{
  "grayscale": true,
  "horizontal_flip": true,
  "tokenizer": "word",
  "text_encoder_norm": "layernorm",
  "text_encoder_norm_position": "pre",
  "text_encoder_activation": "geglu",
  "text_encoder_mlp_ratio": 2.67,
  "text_encoder_qk_norm": true,
  "text_encoder_parallel_block": false,
  "weight_standardization": false,
  "pixel_unshuffle": 2,
  "residual_init": "zero_last",
  "optimizer": "soap",
  "one_sided": true,
  "adamw_lr_other_params": 0.00089
}
Rows from block 2 of the text encoder of a small text-conditioned image diffusion model, named by matrix and row number. Rows with one number belong to one neuron. Each number is 128 + 24 x the weight over its row's rms, rounded and kept within 0 to 255. All counts start at 0. Numbers have three digits each.
Before each neuron's rows are labels from the 100 texts, of 14848, where the neuron reaches its largest size: "fires on" is the input token at the peak. Only what is clearly more common there than usual is listed. The data: regions of photos with short descriptions (Visual Genome). In brackets: how many of the 100, against the usual share in percent.
# gate: MLP gate (text_encoder.blocks.2.mlp.gate.weight, 848x320), inputs 107-213
# fc1: MLP up (text_encoder.blocks.2.mlp.fc1.weight, 848x320), inputs 107-213
# fc2: MLP down (text_encoder.blocks.2.mlp.fc2.weight, 320x848, transposed), outputs 107-213

fires on: "zebra" (48 vs 0.1); "hydrant" (34 vs 0.1); "his" (10 vs 0.1)
gate.267:159138088128132128053193099120128129128141129132124116137079135140088128133128122130130128109150145129138148140195124134127133159128137128129130127148131120128141128098128126133125155133117138123146169138111120094128129106126150132133164116121065110121123128127104127114138128131128150128156076128099129127113212153124127
fc1.267:140126122127131120129170127128129130134130130132126128133094135132128128124149128129127134091152130127148129142180126131128129229120147129132134117140130206095139118123132130136126150126128127140131151137121125124128128179139138129128148120128126114128128109126016126129127128129128128129128119125122129127114166151128127
fc2.267:128127128133128085098125255180155103153131128127104092120129100123164129126138155174127128128132128130116128127128205119116123133156136125126127157128132129127152141118131132127129130085129131143130123121124120128128130130129099123128129124126134136124146132114127123127127129134128129128126129121130129128145112107106118

fires on: "laptop" (66 vs 0.1); "truck" (22 vs 0.1); "door" (10 vs 0.1)
gate.279:093131113096130126153134128127173128110121131130129125134127114126121132114134128136122143128122151119125123128130132124164091243128126117155148131145120133127255130125134139090128022125219126126129130121129128129133148129127186128130114112131128141127129131128128127131134154128117128126041120113126128119184145128128130
fc1.279:101131134102105107140128128135129106128125131128137123138132110126125128115128132130137191128121130128045122127128219127164120129136124113199127130127106235128160118128157163122128044124152141131145132123081128127135133133128164128128129126127129129134129148123128127130128173127121128127099133123155133102127128128128138
fc2.279:128128128128127128124128154128128128100125128128128128129128127128120127128128128127128128122128128128125128128147134124162124128128129124128122123128110135114128128127128131127128123127128127128127116125127128128084127129131128126128109129128131127129132104127132128129137174128128128126127127125126128129126135130128130

fires on: "laptop" (100 vs 0.1)
gate.112:130157119128135174126167122128136127130085126107129156150128141129128131126200127128128110131129126110127098135252036125138132131093162215126166130197140069103097128126080131122105124090120133142163129128129110104117129068126177128129116106128126128125127153113127128120154114129109171129129114128129126115128119125128095
fc1.112:119128129127145125130123176128126129102128128125122131129125098112138130128103131125122129127146133127120128128042135138128127191130095102134122125033096136193143160120167129134130130130175164114103129128148130131147136205127126128124129144129165158131133107143127128127115139127235083128119146119121129150170128121129131
fc2.112:167157128128129126131178129128127128166135124130139128121100126099112130128128126126093120138128128128129124143151124129128129129128126127128129132130173126124132128118129118130120118124113112128138128128129115132127128092133156122127139128131125140121115128123120127121128129130129129124110133105130127115146127117132120

fires on: "chair" (30 vs 0.1); "bench" (27 vs 0.1); "large" (9 vs 0.3)
gate.363:134125128115112126133127142129145128129130127123132125128129126130124131076128129126114128120117125125124128128134128097129128127135128128129116127130128128127103138140129129119128000128128128128072129124127128128128127128128136129116131128135117081131127126124110000113129122128128128054125109128126128102185128129128108
fc1.363:120128128139179126129131128132098132141127128129118135124128159101128119136118127126147128132162126127142134116037128161130147123081129129127137129128131127127130126131129092145154133138131138142129138141129129177126129133099128127134126124122136128154069128128126135127173126119132111174255127122134127147097060129127147
fc2.363:125129128127128128144114113128126125128128128130128130124129130144128102128163128131131128128129130126132129128124128130124132128125125128128128128128131129128131128129128129129125127132128130128131133128128174127124140128131128128136126127129128140129145127147126128128118133128132140130131128150140128127128126128147128

fires on: "bowl" (100 vs 0.1)
gate.304:126126128126130128129237108120124126126126126089128115135129128132120122127125126128056133130149145130129132139128133124133134124119128129128134129128127121128125140125103134096129128128112128114130129122045128110141128152127122069127127128151127128128094132129132121114126141125125119104130124127126128070128028111128142
fc1.304:128117131117142127130136025137126085086105122084139116140115128129058167126128127129128132127128151128119130128159127128126171130129129159128128125128127131127128166124133178038103114132127128122147132125128158137127128127076115109128122129128128128128087131129132128120120137127130124110135127114125076092133055126125128
fc2.304:077130128126125137132128131163128128135125054128115137128130129114120131128128123070127119131126126130135127126130136120120127128130134181098111127126123120131129127126142042127128129128127131128129116096053128126008128128131033088123129126128092128128135128123128125128128131131128169133102128128130133133127127128206129

fires on: "green" (82 vs 0.6); "computer" (7 vs 0.1)
gate.559:128135104128138129123000113128132128129133128123093130130128128128132120126136128123124234116216120126116118134152132128119135128133130124128124128126128139128116105128132143158179181128181173128178145131128128123128133127127128120128136129130128127111128136129114128110130135111129116133110162126128127151122163135113130
fc1.559:124128081130140128126129048128196111129142128127068128147126122130126117126130118123124146125160129124120128129145130130109138144123151093128121127111124130127127122217205204138131150128132141128185127136128129095124127135125133116127134129129126127113133139128132130107127135112127118134121220093127127155129152127124126
fc2.559:128147128127128129130127178128129128129104128125148122128147128130129127128127129140123128117128126144125128122128128127128127128135132193128138133123129117127149135128129129132120108123132131110130058128122120129139125134130128128127127129129129129126128127125125128128128124128133120131120128128128129126128127128128128

fires on: "green" (97 vs 0.6)
gate.124:135185080123129135128140131132137129128127131126089128130153131153123128141128086157128132127133129124120128145129119129123137128124135128128139128128126128128113050109138200132128170143122194120139128143121128103128155116125157128130128128128126129128153125127142128123146138126126153126128135082123128110128156238126127
fc1.124:122079148127125106128108124107095124173115126124131219109125127126100048190128131128128116128093127130131098127127116123140109107128118152137098165129130071133127141128126110128129107122123121122124132115217148148121128108136128128128116128128149128134127152128124173129055107141155128135146127143137155126134123100128127
fc2.124:124127126117127128128129079126100128123125123128126152128128133128132112133121122129143126129128128129138128129140114144133103122122127128128129122129128128133128125142128126130128124144129125128132129126147131127128128123123128128128123127128126128129123128137128128131126126128128128127131128159144128128126133130137128

fires on: "chair" (94 vs 0.1)
gate.337:128128127128120124121127127137128128126126140116129121129112105131116076125094128147125128131077134129112123113128229095127004131156121129169112128057080158129169160116129145124128128208128122126122118117128126151133128138122143000078111134114125138161145107125150128127124179130128111127101129127111096128187126128131129
fc1.337:128118120118126122122127128148127103107128139123129126126128080129119126108128122143125129133131168132125118126128207084140081215130128128145115133127122130129148138119143152110128026132150126129127116125124128255132124129097159126126101137125137245128131142128140123127133147139128128129046129103119137128155130130129137
fc2.337:128128134128120130126128128129136129125128129126129127128128109128118128130129127123127129128127123129128127141131149122135118128131130129126107134134114128128127132124119136128130127131125126129102127128127127112128128129125128125128087137125137126128129128128148126129135126128124115127127105127125122129128128131128130

fires on: "bowl" (60 vs 0.1); "shirt" (38 vs 0.4)
gate.256:170141108132128128149093128133122135145139128069128129122128133125128129129128190129163128128128141140134137128126129128129129130169115130133096128119128128128125132127129155137134135128128128082127130129128150145129128133118124121145139135128104128131132090128143133123115130129124093156145132126114123128138129151128140
fc1.256:138155107127124129128118120144129128130128136127128128113129124128162135128128128128128136129129137175132103133121126128128149128128128129130128126125129100128107137117188126128128146143098145116127163163065129132137132148098212129131128129126184141138134104129162137126126165131148104164124129111103130125131126128130128
fc2.256:086098119139128131091124128133128128129128074127057159121122126126128121159128131125133127130129136128129140112127133127119120129130128129125109125124115132129128130125126128155144255124132142127140153128125129128123129129128101128129128128132128143125128111126117130128127128130129129128120255129131130159128116135145129

fires on: "on" (100 vs 3.1)
gate.113:126128128116132128128129124128128128126129128125127129171128123128128130129131124125126130148127128141150101128159123128128131162127128124128243165131132131126136142129131128126129127128128114210127128139129128125129129131129127130132125124117097138123130117110130129130131128128128129079109128123126126137137128129128126
fc1.113:125128126128129128128128120128125128126133131111121129155128129128129129140129122128127128137129127128148117128129112128128130157127128125128141175128136128126133146130130128128128129128128121162128235136129128122128127139128104087136128127129076133127130128111130128128129129129128132129125128122127127134141130127128127
fc2.113:128128139128128129128127129127128129128128128128137128136129128128131133128129129129125133131126128128133124129128127130129128129129129129128128140129128128128129128129137128129128129129128123128128134129119128128128133128129137128128128128128117130128128142127133128128128128123128128128130134128128128128127121128128128

fires on: "laptop" (86 vs 0.1); "computer" (14 vs 0.1)
gate.624:128127088139129127128135124128128129137128121124128128121128128131079129113128109119129128128128128071128134126197144127113128127121152140105146136146138111128124093155059126129148152128124128205255108132128128127114132000128126125128126123130128116129106128087128120126128116127130144157157127129131127154117147160128128
fc1.624:125129151110127129143116130128128125128120129128116131134123126127158127130123156156123125128137129157126120133053119128144128128148109122150118123126120133126131158121223131106118119128132134020023143116129125137131130175129130128127128138111128141128139128152197144167122127128127111111122132122123125089136125097131128
fc2.624:127128124128131112138128103122128127129130128129126125111130126128127129109147129132126129126126130092128126128127123121128128133106121124128156147128170128128128114146114129129129149137159148214215128136130128130126141127129130123128128129136127155129124130111121128127126129137130128130131143128136128127128129127062128

fires on: "zebra" (43 vs 0.1); "traffic" (37 vs 0); "soccer" (18 vs 0)
gate.275:133128098134128125125191133128131131128131120128139134136129130124127147128148128129127128127128128128127125156129141135126190140128218083128126132132132152255120128172123128136114132124107129142123189140129133086078127129124130125128157147123126128128135128104128123126128127095127131122126123109127121219129255125125129
fc1.275:128043165090127148129095128128123128127106127124127127097127127128129128131096193125129111131129128117129151112130133131129067120131035150114118127115125132127134131139128137127128131114154128133128127053151130155128123128160130128124123129127141128129093128130120125128128110140128122130129128134132128096136047117130128
fc2.275:128124079108131129128110122129112127121125128129134176129126141128128126135118120128129129133145129128131128130141123142141131128128114135128128129128128126128163122131167126133128195132159127129133128128144144128133128127128175130127131128129120128134115127131127131127127123128130128126128128129144131123129133128138122

fires on: "laptop" (100 vs 0.1)
gate.618:165128128128136132128126124143175112167127130129126138128144153168114117128128131130138098157130125127128141129164126128147139113120130162128126132176136112128096116126080106130123129133114128151149111127120128125076103105128122145149153129127128093104127129082133145079129123134118128115153076136128138126098128128129114
fc1.618:073128127128126112128132129128124149079128124128138115113124088100137129128128125116122186090127131129129119128076128144118120135128122094156133128078124145143151153135203140129129126108141128055122145129134128133167140159130189101114128129130125138168127127157127110159127128125147126136112179127128117129152135126127142
fc2.618:117129128128133124129131125124125126129142127128137126124136100128128129128129143127126141143133124115129128143111126128128121152127126124135139184131141128128105104141049119127128125131125127134131125127128128130109132123129131120127129126130129255099104131093051122121129133129135129107124156127161130128132126115131126

fires on: "laptop" (56 vs 0.1); "skis" (26 vs 0); "banana" (13 vs 0)
gate.643:136133162128123112122121127128145171138128119135143131122127127128132129132128212166129130131119136127128127130113117132128138088129124077112131121125110141117131211125167056128114164128123108100128138126134078137128128166133172133137128132121107156129134137106127136148121128128129111144127129141126140129166180078131168
fc1.643:129108122128128133172161074142108123131127128110073126128081124127117098141129123128128134127128126061130129121175128134132124137094127190136135138130134128057128103143127146111128129126128118132128120122100124128127103127123124127122125116128094042129122127087125125127131156128128134151126124158130128144047120191131126
fc2.643:159134130136128127134127127134134128111139174128129124118135052128124130030128124129097096128128149111130117195127127128133128148127128095131128255107133051119127120129132131129129214140088128132128128128137127130128128131128142125130130146129133128130096184128152126127134119128142099129128129104126128116143126122091127

fires on: "bowl" (100 vs 0.1)
gate.320:132038119127120082121128126126133127111127122127128104133133128134125129127126126157106133123128130157128122124144124111139135130117135128128161128237128131127114128128126104128132127128128123117115128116125127132124128129134130124110125119128131130137090043129128128123133128128128129107138068118125151127131183133121132
fc1.320:134157121129125133135126129135128130217122127129128130127146128127131130128129125128039130131127076120128111132128115136123128130153128125000117124128127125132153148128127189130128127128126128083124224128128124125128127128127128129136128128141126128126127128128133115128131131135127128133126129136130131175129105131147092
fc2.320:160116188137124124126127132128126122124132136132130126129127103130123130129128128132154117122113186124126128135081105157129126120123113162176129130129128124121111103101122128132124127174125131131131138166187156130173128127132145135129144133128149125129129211133134126129128128110129127129152128132127127095126127121113123

fires on: "green" (29 vs 0.6); "oven" (12 vs 0); "trick" (10 vs 0); "food" (10 vs 0.1)
gate.445:110131128130141095127138115125130133130076126127127127126127129130129122127128110222130128194138132128128130134098169130112169128124149128139153129119127125110127128126135119133132162139124227130176147129169187130112178141127128130128128128127137127128128130122052149128129160126128128127125147115128064128127120124126128
fc1.445:125147087129128129124159146210184033127127112131129124132127130128139115123129128129123131128120132129128109129118134135128169127128131129126130128119126119127131132126128129128174130128126142131187190148128125129129251149122140120126101126131127126121127131136112136131123153118109166128127168084143115134067119128125125
fc2.445:128127143129128133128133134129132119131126137127128127133128128128155127128121126127130128128128128134128128120122128128128128128131129130124130118124126129127129128123128113128129125128128129120129128129135129128131117140128129120128128125128129126126128132128127132128129134135133131129128130128126127128127122129140133

fires on: "chair" (68 vs 0.1); "wood" (24 vs 0.1); "grill" (8 vs 0)
gate.626:127128128136135128133128128128128202127139120122126118120126156128139128129150128129150128123149128128133141128122091144053206101113131130102139096129133125124000126132127122177128141123102134143129129133128128123113129104128089127137130121160128115113128128130103135131120101124133133140190128154135122126122124111130126
fc1.626:139129129147132131130128124124128127137128123146127131124122145107119128128205127128123109124154127152133135126128047141103178088043130128011135104133144118127118129134122117130128195127127134128129129134129128127113128118133108128155127123140125107124127127128126132129119054126128167153144122167130128129118128115149128
fc2.626:128127149136121151111125130128127123126126129130128139131129118174125128129128116120128128128123117130107127128138182121208121129129121102122127145128119129129128130128129133117132114120125126132122127129128128112148128136128128128124125131123138127131110121124136124128134139128127101126128101123121127130128133133129135