{"arch": "unet", "objective": "v", "cond_dim": 128, "tokenizer": "word", "text_encoder_mlp_ratio": 2.67, "text_encoder_fused_qkv": true, "text_encoder_qk_norm": true, "activation": "elu", "weight_standardization": false, "pixel_unshuffle": 2, "init": "small_normal", "beta1": 0.9, "grad_clip": 1.0, "l1_shrink": 0.03, "weight_decay": 0.1}
Rows from block 6 of the denoiser of a small text-conditioned image diffusion model, named by matrix and row number. Rows with one number belong to one channel. Each number is 50 + 10 x the weight over its row's rms, rounded and kept within 0 to 99. All counts start at 0.
After each channel's rows are labels from the 100 images, of 14848 (inputs lightly noised), where the channel reaches its highest value: "top examples" is what is common among them. Only what is clearly more common there than usual is listed. The data: regions of photos with short descriptions (Visual Genome). In brackets: how many of the 100, against the usual share in percent.
# convs0: first 3x3 conv (model.mid.2.convs.0.weight, 128x128x3x3, each kernel summed), inputs 0-63
# convs1: second 3x3 conv (model.mid.2.convs.1.weight, 128x128x3x3, transposed, each kernel summed), outputs 0-63

convs0.13:52 45 52 43 57 65 69 28 54 39 53 37 44 30 52 70 52 64 44 51 66 53 46 48 53 61 50 51 52 66 58 57 48 52 50 31 78 52 64 37 42 45 56 53 37 53 39 50 36 28 41 49 42 63 34 49 24 36 51 31 58 65 53 65
convs1.13:53 46 57 61 51 63 48 57 80 50 48 52 58 52 46 53 49 60 51 38 49 50 50 42 35 49 48 49 55 42 48 54 54 80 45 34 52 50 51 54 47 46 49 50 43 47 48 47 59 37 51 47 62 99 66 51 56 44 47 62 55 55 51 45
top examples: text has "white" (41 vs 11.4)

convs0.99:63 50 30 55 48 68 51 44 58 55 33 37 50 36 46 50 65 38 42 54 70 49 53 39 45 50 56 37 58 45 49 51 53 47 54 39 69 48 48 44 44 53 48 59 44 41 60 44 29 44 55 52 43 53 56 50 73 28 49 47 56 33 54 45
convs1.99:52 66 58 46 57 99 56 46 58 51 57 49 57 62 44 45 41 34 09 52 42 52 49 50 64 55 48 54 68 53 53 50 45 62 51 51 60 48 49 39 56 46 52 49 46 46 46 56 56 23 59 53 50 57 52 40 45 45 73 47 56 51 60 57
top examples: text has "white" (28 vs 11.4)

convs0.104:39 34 45 45 58 49 41 48 59 57 38 48 44 64 40 63 63 55 49 34 61 57 53 66 40 57 49 66 52 42 70 61 71 58 55 40 56 51 54 49 64 55 44 62 33 61 41 54 48 39 58 64 37 61 52 49 16 36 50 39 51 46 53 57
convs1.104:52 42 42 58 26 46 35 47 60 40 51 46 55 47 36 41 32 41 52 38 52 41 58 47 54 55 37 48 61 33 45 58 24 74 44 48 49 36 53 50 54 62 53 47 63 38 53 50 57 54 55 52 50 77 43 49 78 60 58 53 43 49 47 59
top examples: text has "grass" (29 vs 1.5)

convs0.86:51 37 60 57 53 48 57 56 42 55 42 49 53 56 43 46 57 46 53 53 50 61 15 50 43 59 44 46 52 66 52 45 49 47 57 54 53 53 55 58 45 46 50 34 40 50 55 45 47 02 52 61 51 45 29 56 60 52 55 67 38 47 38 56
convs1.86:46 65 77 42 48 48 47 59 68 40 74 50 55 50 45 67 42 55 62 44 50 33 43 43 42 45 50 43 51 56 46 45 49 73 47 34 47 53 37 64 59 58 54 52 49 49 59 51 42 53 47 48 55 63 41 51 44 61 56 58 43 51 51 49
top examples: text has "skier" (29 vs 0.4)

convs0.5:45 37 62 69 52 46 61 39 50 51 65 37 58 70 48 54 57 47 47 40 43 51 41 45 44 52 37 56 46 52 44 31 59 47 47 44 51 63 24 52 64 46 60 52 54 52 52 50 38 53 55 69 46 41 56 57 49 54 51 40 47 54 42 51
convs1.5:49 54 54 54 52 21 50 49 55 50 49 53 47 50 43 56 49 50 74 42 50 46 55 68 66 55 56 49 56 40 46 52 48 79 42 36 52 50 59 58 57 42 44 47 54 58 72 54 66 55 45 57 51 64 53 37 36 51 52 56 41 51 50 51
top examples: text has "man" (30 vs 8.6)

convs0.88:50 49 49 59 48 46 61 38 44 49 42 69 69 72 49 67 53 46 47 53 49 53 56 48 53 49 43 59 59 45 59 28 58 48 48 64 31 48 48 70 76 56 42 33 80 49 63 43 40 56 45 28 58 49 50 51 51 51 51 48 49 52 47 52
convs1.88:51 46 46 57 56 43 46 43 68 43 64 50 65 50 48 64 56 49 96 50 52 56 52 51 47 57 55 53 57 47 48 45 47 90 51 49 35 53 36 53 38 49 55 54 48 54 36 49 58 46 49 46 51 46 46 48 52 42 62 53 30 56 45 44
top examples: text has "snow" (36 vs 1.4)

convs0.0:63 52 44 47 44 50 55 45 46 49 50 58 73 49 54 62 49 48 64 77 62 54 52 50 58 42 43 57 64 45 57 44 68 44 55 48 13 50 46 56 51 54 40 49 75 50 55 48 51 86 48 43 50 45 52 41 58 44 49 55 49 42 18 49
convs1.0:39 54 58 55 52 02 52 46 44 47 50 47 52 49 58 57 45 54 66 54 55 47 50 55 51 53 58 47 51 62 53 34 44 66 50 38 41 53 50 51 49 40 52 46 42 50 47 50 58 37 48 47 48 43 58 47 54 56 51 47 40 49 50 64
top examples: text has "black" (31 vs 7.4)

convs0.11:40 57 57 58 48 57 57 45 40 51 50 39 45 35 45 49 38 39 39 67 44 55 48 43 50 53 43 44 37 75 50 37 45 35 55 46 58 51 45 35 45 45 50 52 57 32 44 51 48 52 43 50 52 36 48 55 51 46 54 44 33 61 57 27
convs1.11:52 45 54 19 19 98 48 49 27 38 50 58 48 54 52 48 33 52 22 55 50 52 53 49 49 47 38 54 49 67 49 52 55 04 51 56 54 51 44 54 40 70 49 51 60 51 68 59 43 48 51 54 51 35 36 58 42 47 46 48 59 51 48 49
top examples: text has "wearing" (25 vs 5)

convs0.42:55 52 51 60 47 51 63 54 50 29 53 39 51 41 52 61 48 37 46 75 48 31 55 40 58 61 51 53 52 67 46 46 42 50 54 27 50 50 52 42 48 57 50 25 77 42 51 46 53 60 65 40 55 45 55 40 52 44 41 50 52 40 48 45
convs1.42:57 55 43 69 61 42 51 42 59 48 51 59 56 45 58 40 44 45 62 71 48 61 45 48 54 53 46 38 53 52 49 54 59 68 39 45 85 52 55 61 49 59 49 49 58 50 34 49 44 39 56 44 50 53 54 53 43 50 63 48 46 56 54 51
top examples: text has "skier" (26 vs 0.4); text has "wearing" (25 vs 5)

convs0.72:64 47 55 52 45 40 47 63 50 53 55 63 35 48 54 35 51 51 65 45 75 47 16 40 46 50 49 50 59 29 40 49 40 54 15 51 46 48 49 53 57 46 54 57 21 38 52 48 67 52 62 60 62 49 60 67 55 69 57 52 42 57 49 59
convs1.72:47 74 50 54 63 39 48 40 35 58 42 52 42 60 60 46 56 54 50 31 47 57 49 57 58 61 51 55 31 46 69 48 40 37 46 52 43 52 55 54 56 45 55 50 53 59 44 48 39 41 41 54 44 48 49 59 44 50 58 47 30 51 59 56
top examples: text has "trees" (28 vs 1.3)

convs0.94:50 47 56 55 69 37 57 45 49 35 54 57 59 54 45 58 39 54 44 52 33 66 50 46 34 58 51 59 42 40 54 47 99 48 35 49 30 45 57 53 69 57 51 58 48 62 50 43 44 50 54 43 59 55 53 53 53 51 51 58 50 45 51 59
convs1.94:52 52 59 56 49 38 50 53 88 48 50 48 51 45 41 75 42 46 66 50 46 52 50 57 53 42 54 36 49 46 46 50 33 73 47 48 38 54 44 64 50 27 47 41 30 53 41 50 59 38 45 44 49 66 50 49 49 30 46 52 26 41 41 46
top examples: text has "man" (27 vs 8.6)

convs0.58:53 57 40 50 60 83 48 41 52 48 48 39 34 40 46 43 57 29 32 52 65 47 47 52 43 51 56 50 36 61 52 69 51 45 50 58 86 47 49 40 32 45 61 53 36 42 54 51 48 38 56 57 50 46 53 64 37 43 49 59 49 50 60 41
convs1.58:48 52 53 43 57 99 55 61 35 49 47 46 55 46 47 44 29 43 16 50 49 50 47 51 51 49 44 54 40 87 54 52 50 43 51 79 61 49 50 42 49 49 36 33 47 50 43 51 56 49 46 42 58 29 56 54 50 45 52 52 68 58 50 45
top examples: text has "white" (59 vs 11.4)

convs0.37:54 50 63 32 31 29 53 65 46 49 53 67 53 48 65 45 64 52 68 47 42 39 52 53 50 40 43 50 52 34 43 37 58 50 43 72 24 44 52 59 51 52 43 29 60 62 52 52 66 65 55 57 66 26 41 51 48 58 29 49 40 72 51 59
convs1.37:50 45 48 58 61 00 63 45 38 48 53 46 54 51 52 44 49 50 65 43 50 54 63 60 51 52 56 51 53 32 50 43 53 96 48 16 46 51 46 54 50 47 49 51 42 46 49 48 45 40 58 49 50 46 52 51 46 56 49 49 29 34 54 42
top examples: text has "black" (43 vs 7.4); text has "wearing" (34 vs 5)

convs0.65:47 32 37 45 47 46 64 29 30 60 60 72 44 65 46 52 57 53 38 38 35 60 49 59 32 64 41 55 59 48 56 44 24 51 45 42 40 37 51 52 36 62 50 65 50 58 58 59 55 51 57 44 50 49 43 52 48 40 54 47 36 48 21 49
convs1.65:42 61 53 51 32 42 51 43 48 45 50 44 39 52 57 47 43 57 51 44 51 57 60 82 40 52 40 47 51 41 61 42 61 36 50 48 39 54 49 47 57 37 50 48 52 48 49 52 20 22 39 51 28 41 53 59 52 50 49 44 34 59 62 53
top examples: text has "sky" (29 vs 1.8)

convs0.117:42 49 47 44 51 53 46 50 53 46 46 48 45 44 51 22 57 48 28 53 59 52 47 59 48 53 45 52 45 60 60 33 49 49 39 30 50 44 58 53 51 43 55 55 22 57 50 64 44 08 38 53 21 59 49 52 42 58 54 33 52 40 35 50
convs1.117:50 48 48 51 55 63 48 53 65 51 65 59 49 45 51 47 51 42 45 58 39 50 53 33 46 49 49 48 56 70 40 66 52 62 59 48 76 51 61 60 61 50 46 53 54 45 73 44 35 34 72 49 47 63 84 51 52 53 48 53 82 63 42 39
top examples: text has "white" (42 vs 11.4)

convs0.3:56 44 46 56 36 40 66 47 38 44 59 59 52 55 51 46 63 39 53 52 46 55 54 48 41 66 43 54 62 49 44 16 52 45 58 52 29 48 52 72 39 65 56 39 60 48 50 56 48 68 48 56 39 44 49 49 62 50 65 44 24 49 55 46
convs1.3:60 56 29 52 54 44 44 49 63 49 44 43 50 44 57 58 59 43 66 53 50 48 44 56 69 54 56 50 52 44 52 60 49 56 48 37 48 57 57 54 40 25 53 64 55 49 50 40 39 27 33 56 50 48 47 51 35 48 51 49 25 54 47 47
top examples: text has "snow" (30 vs 1.4)

convs0.18:49 49 51 37 58 48 44 46 57 40 61 51 48 52 44 45 60 53 24 48 49 51 47 48 51 45 62 38 47 48 47 63 50 56 46 50 57 48 64 48 41 43 45 58 35 50 40 52 53 50 58 32 53 69 46 49 14 30 47 46 88 52 46 53
convs1.18:54 46 49 44 38 64 58 65 94 48 61 41 56 47 48 64 35 77 60 34 53 52 53 52 50 47 51 50 46 34 50 50 47 60 50 48 68 51 38 52 45 58 69 46 25 53 45 49 56 04 42 54 48 69 54 53 54 46 71 39 37 48 58 54
top examples: text has "white" (51 vs 11.4)

convs0.121:43 46 51 45 39 50 70 39 51 58 42 55 47 60 40 61 57 60 27 47 90 47 38 52 51 62 33 50 70 61 56 48 24 49 41 41 48 44 69 56 39 52 49 20 44 57 41 50 47 37 43 51 51 64 46 45 47 59 46 38 66 46 59 52
convs1.121:57 44 55 53 49 63 42 55 72 48 52 51 45 50 46 54 49 47 52 55 46 56 54 43 55 52 53 50 42 56 60 61 47 99 58 45 32 48 30 63 77 52 50 50 46 50 73 48 50 55 39 40 46 67 42 63 51 59 50 51 73 50 49 50
top examples: text has "white" (37 vs 11.4)

convs0.28:60 57 60 55 53 53 30 60 52 50 62 38 52 26 57 65 36 50 48 54 47 44 42 47 56 52 46 28 49 58 46 54 62 50 72 47 60 49 49 57 49 54 36 44 55 37 26 58 51 57 50 54 54 60 37 40 49 53 49 55 83 21 54 51
convs1.28:38 43 48 54 52 43 57 52 53 37 52 51 75 58 57 51 62 44 69 34 53 56 55 53 54 56 61 56 46 57 52 49 50 99 51 36 44 63 58 62 55 38 59 49 46 48 44 48 44 36 53 48 53 59 53 45 53 60 48 50 39 43 63 57
top examples: text has "wearing" (31 vs 5); text has "black" (30 vs 7.4)

convs0.27:53 53 13 67 48 61 51 59 50 44 49 38 48 41 55 59 52 42 67 47 53 49 64 54 51 40 36 45 45 46 39 62 56 51 50 39 69 51 44 33 46 46 66 49 49 32 46 44 47 42 45 98 58 52 55 48 62 58 39 63 35 46 51 50
convs1.27:47 12 51 51 64 60 48 36 72 57 46 51 50 53 53 45 53 61 55 31 56 63 52 49 53 55 58 65 55 57 55 51 53 82 49 51 27 60 56 55 52 43 48 57 54 52 53 43 52 00 47 50 48 28 50 52 52 62 55 48 32 45 44 41
top examples: text has "black" (27 vs 7.4)

convs0.66:47 24 38 50 43 39 55 07 55 52 58 56 46 54 52 56 55 53 47 48 52 59 62 71 42 44 46 60 63 56 65 53 51 51 34 40 43 50 42 49 48 61 40 73 39 48 57 44 56 46 59 34 49 58 34 58 36 53 50 45 60 47 47 52
convs1.66:48 59 56 50 52 44 51 26 29 52 62 50 41 57 61 34 55 57 25 37 46 60 49 55 54 53 57 60 49 19 67 51 46 29 51 59 33 50 56 45 45 46 53 39 58 48 39 54 45 30 58 54 47 48 51 57 67 55 60 50 21 48 54 59
top examples: text has "grass" (44 vs 1.5)

convs0.61:64 46 37 50 59 46 45 45 53 53 57 62 48 61 47 54 55 58 49 47 47 85 24 47 50 56 42 63 55 60 55 39 51 53 62 55 45 46 47 44 49 54 58 77 44 51 54 61 44 41 66 22 50 55 41 77 43 54 63 26 56 41 67 49
convs1.61:50 45 40 35 44 17 82 72 56 50 45 43 63 56 42 53 48 52 62 48 47 47 61 68 35 47 41 55 41 48 56 38 61 80 38 42 36 48 36 59 50 51 57 49 59 39 51 44 48 44 35 60 48 52 44 59 49 61 48 58 37 55 36 60
top examples: text has "white" (46 vs 11.4)

convs0.55:53 46 54 49 58 48 67 46 55 45 61 60 51 52 50 53 54 53 47 49 49 90 49 73 47 70 44 76 43 50 61 51 51 52 51 48 57 48 53 60 40 50 53 53 43 59 54 62 54 54 54 48 46 60 44 59 73 51 54 39 53 40 37 51
convs1.55:51 53 42 53 49 32 51 75 42 50 49 56 52 47 48 52 49 35 62 56 53 59 49 53 53 49 46 51 58 49 47 45 54 75 45 47 52 52 54 54 55 49 55 58 49 60 64 24 62 61 53 47 79 58 54 35 44 49 48 66 47 75 40 38
top examples: text has "white" (59 vs 11.4)

convs0.54:50 32 55 55 33 45 34 38 59 63 64 57 60 41 49 41 47 49 57 66 49 59 43 25 57 48 35 62 51 49 41 57 51 44 64 47 59 47 42 51 58 46 60 51 53 57 46 45 50 53 45 42 41 34 75 56 46 30 58 42 54 43 35 58
convs1.54:49 57 52 63 51 00 70 52 41 49 44 46 46 47 53 49 42 48 77 52 57 56 51 54 52 57 67 46 46 36 50 18 46 40 48 39 30 59 52 53 46 47 52 48 58 46 53 48 38 41 43 50 50 54 54 63 57 37 47 56 54 54 56 56
top examples: text has "white" (37 vs 11.4)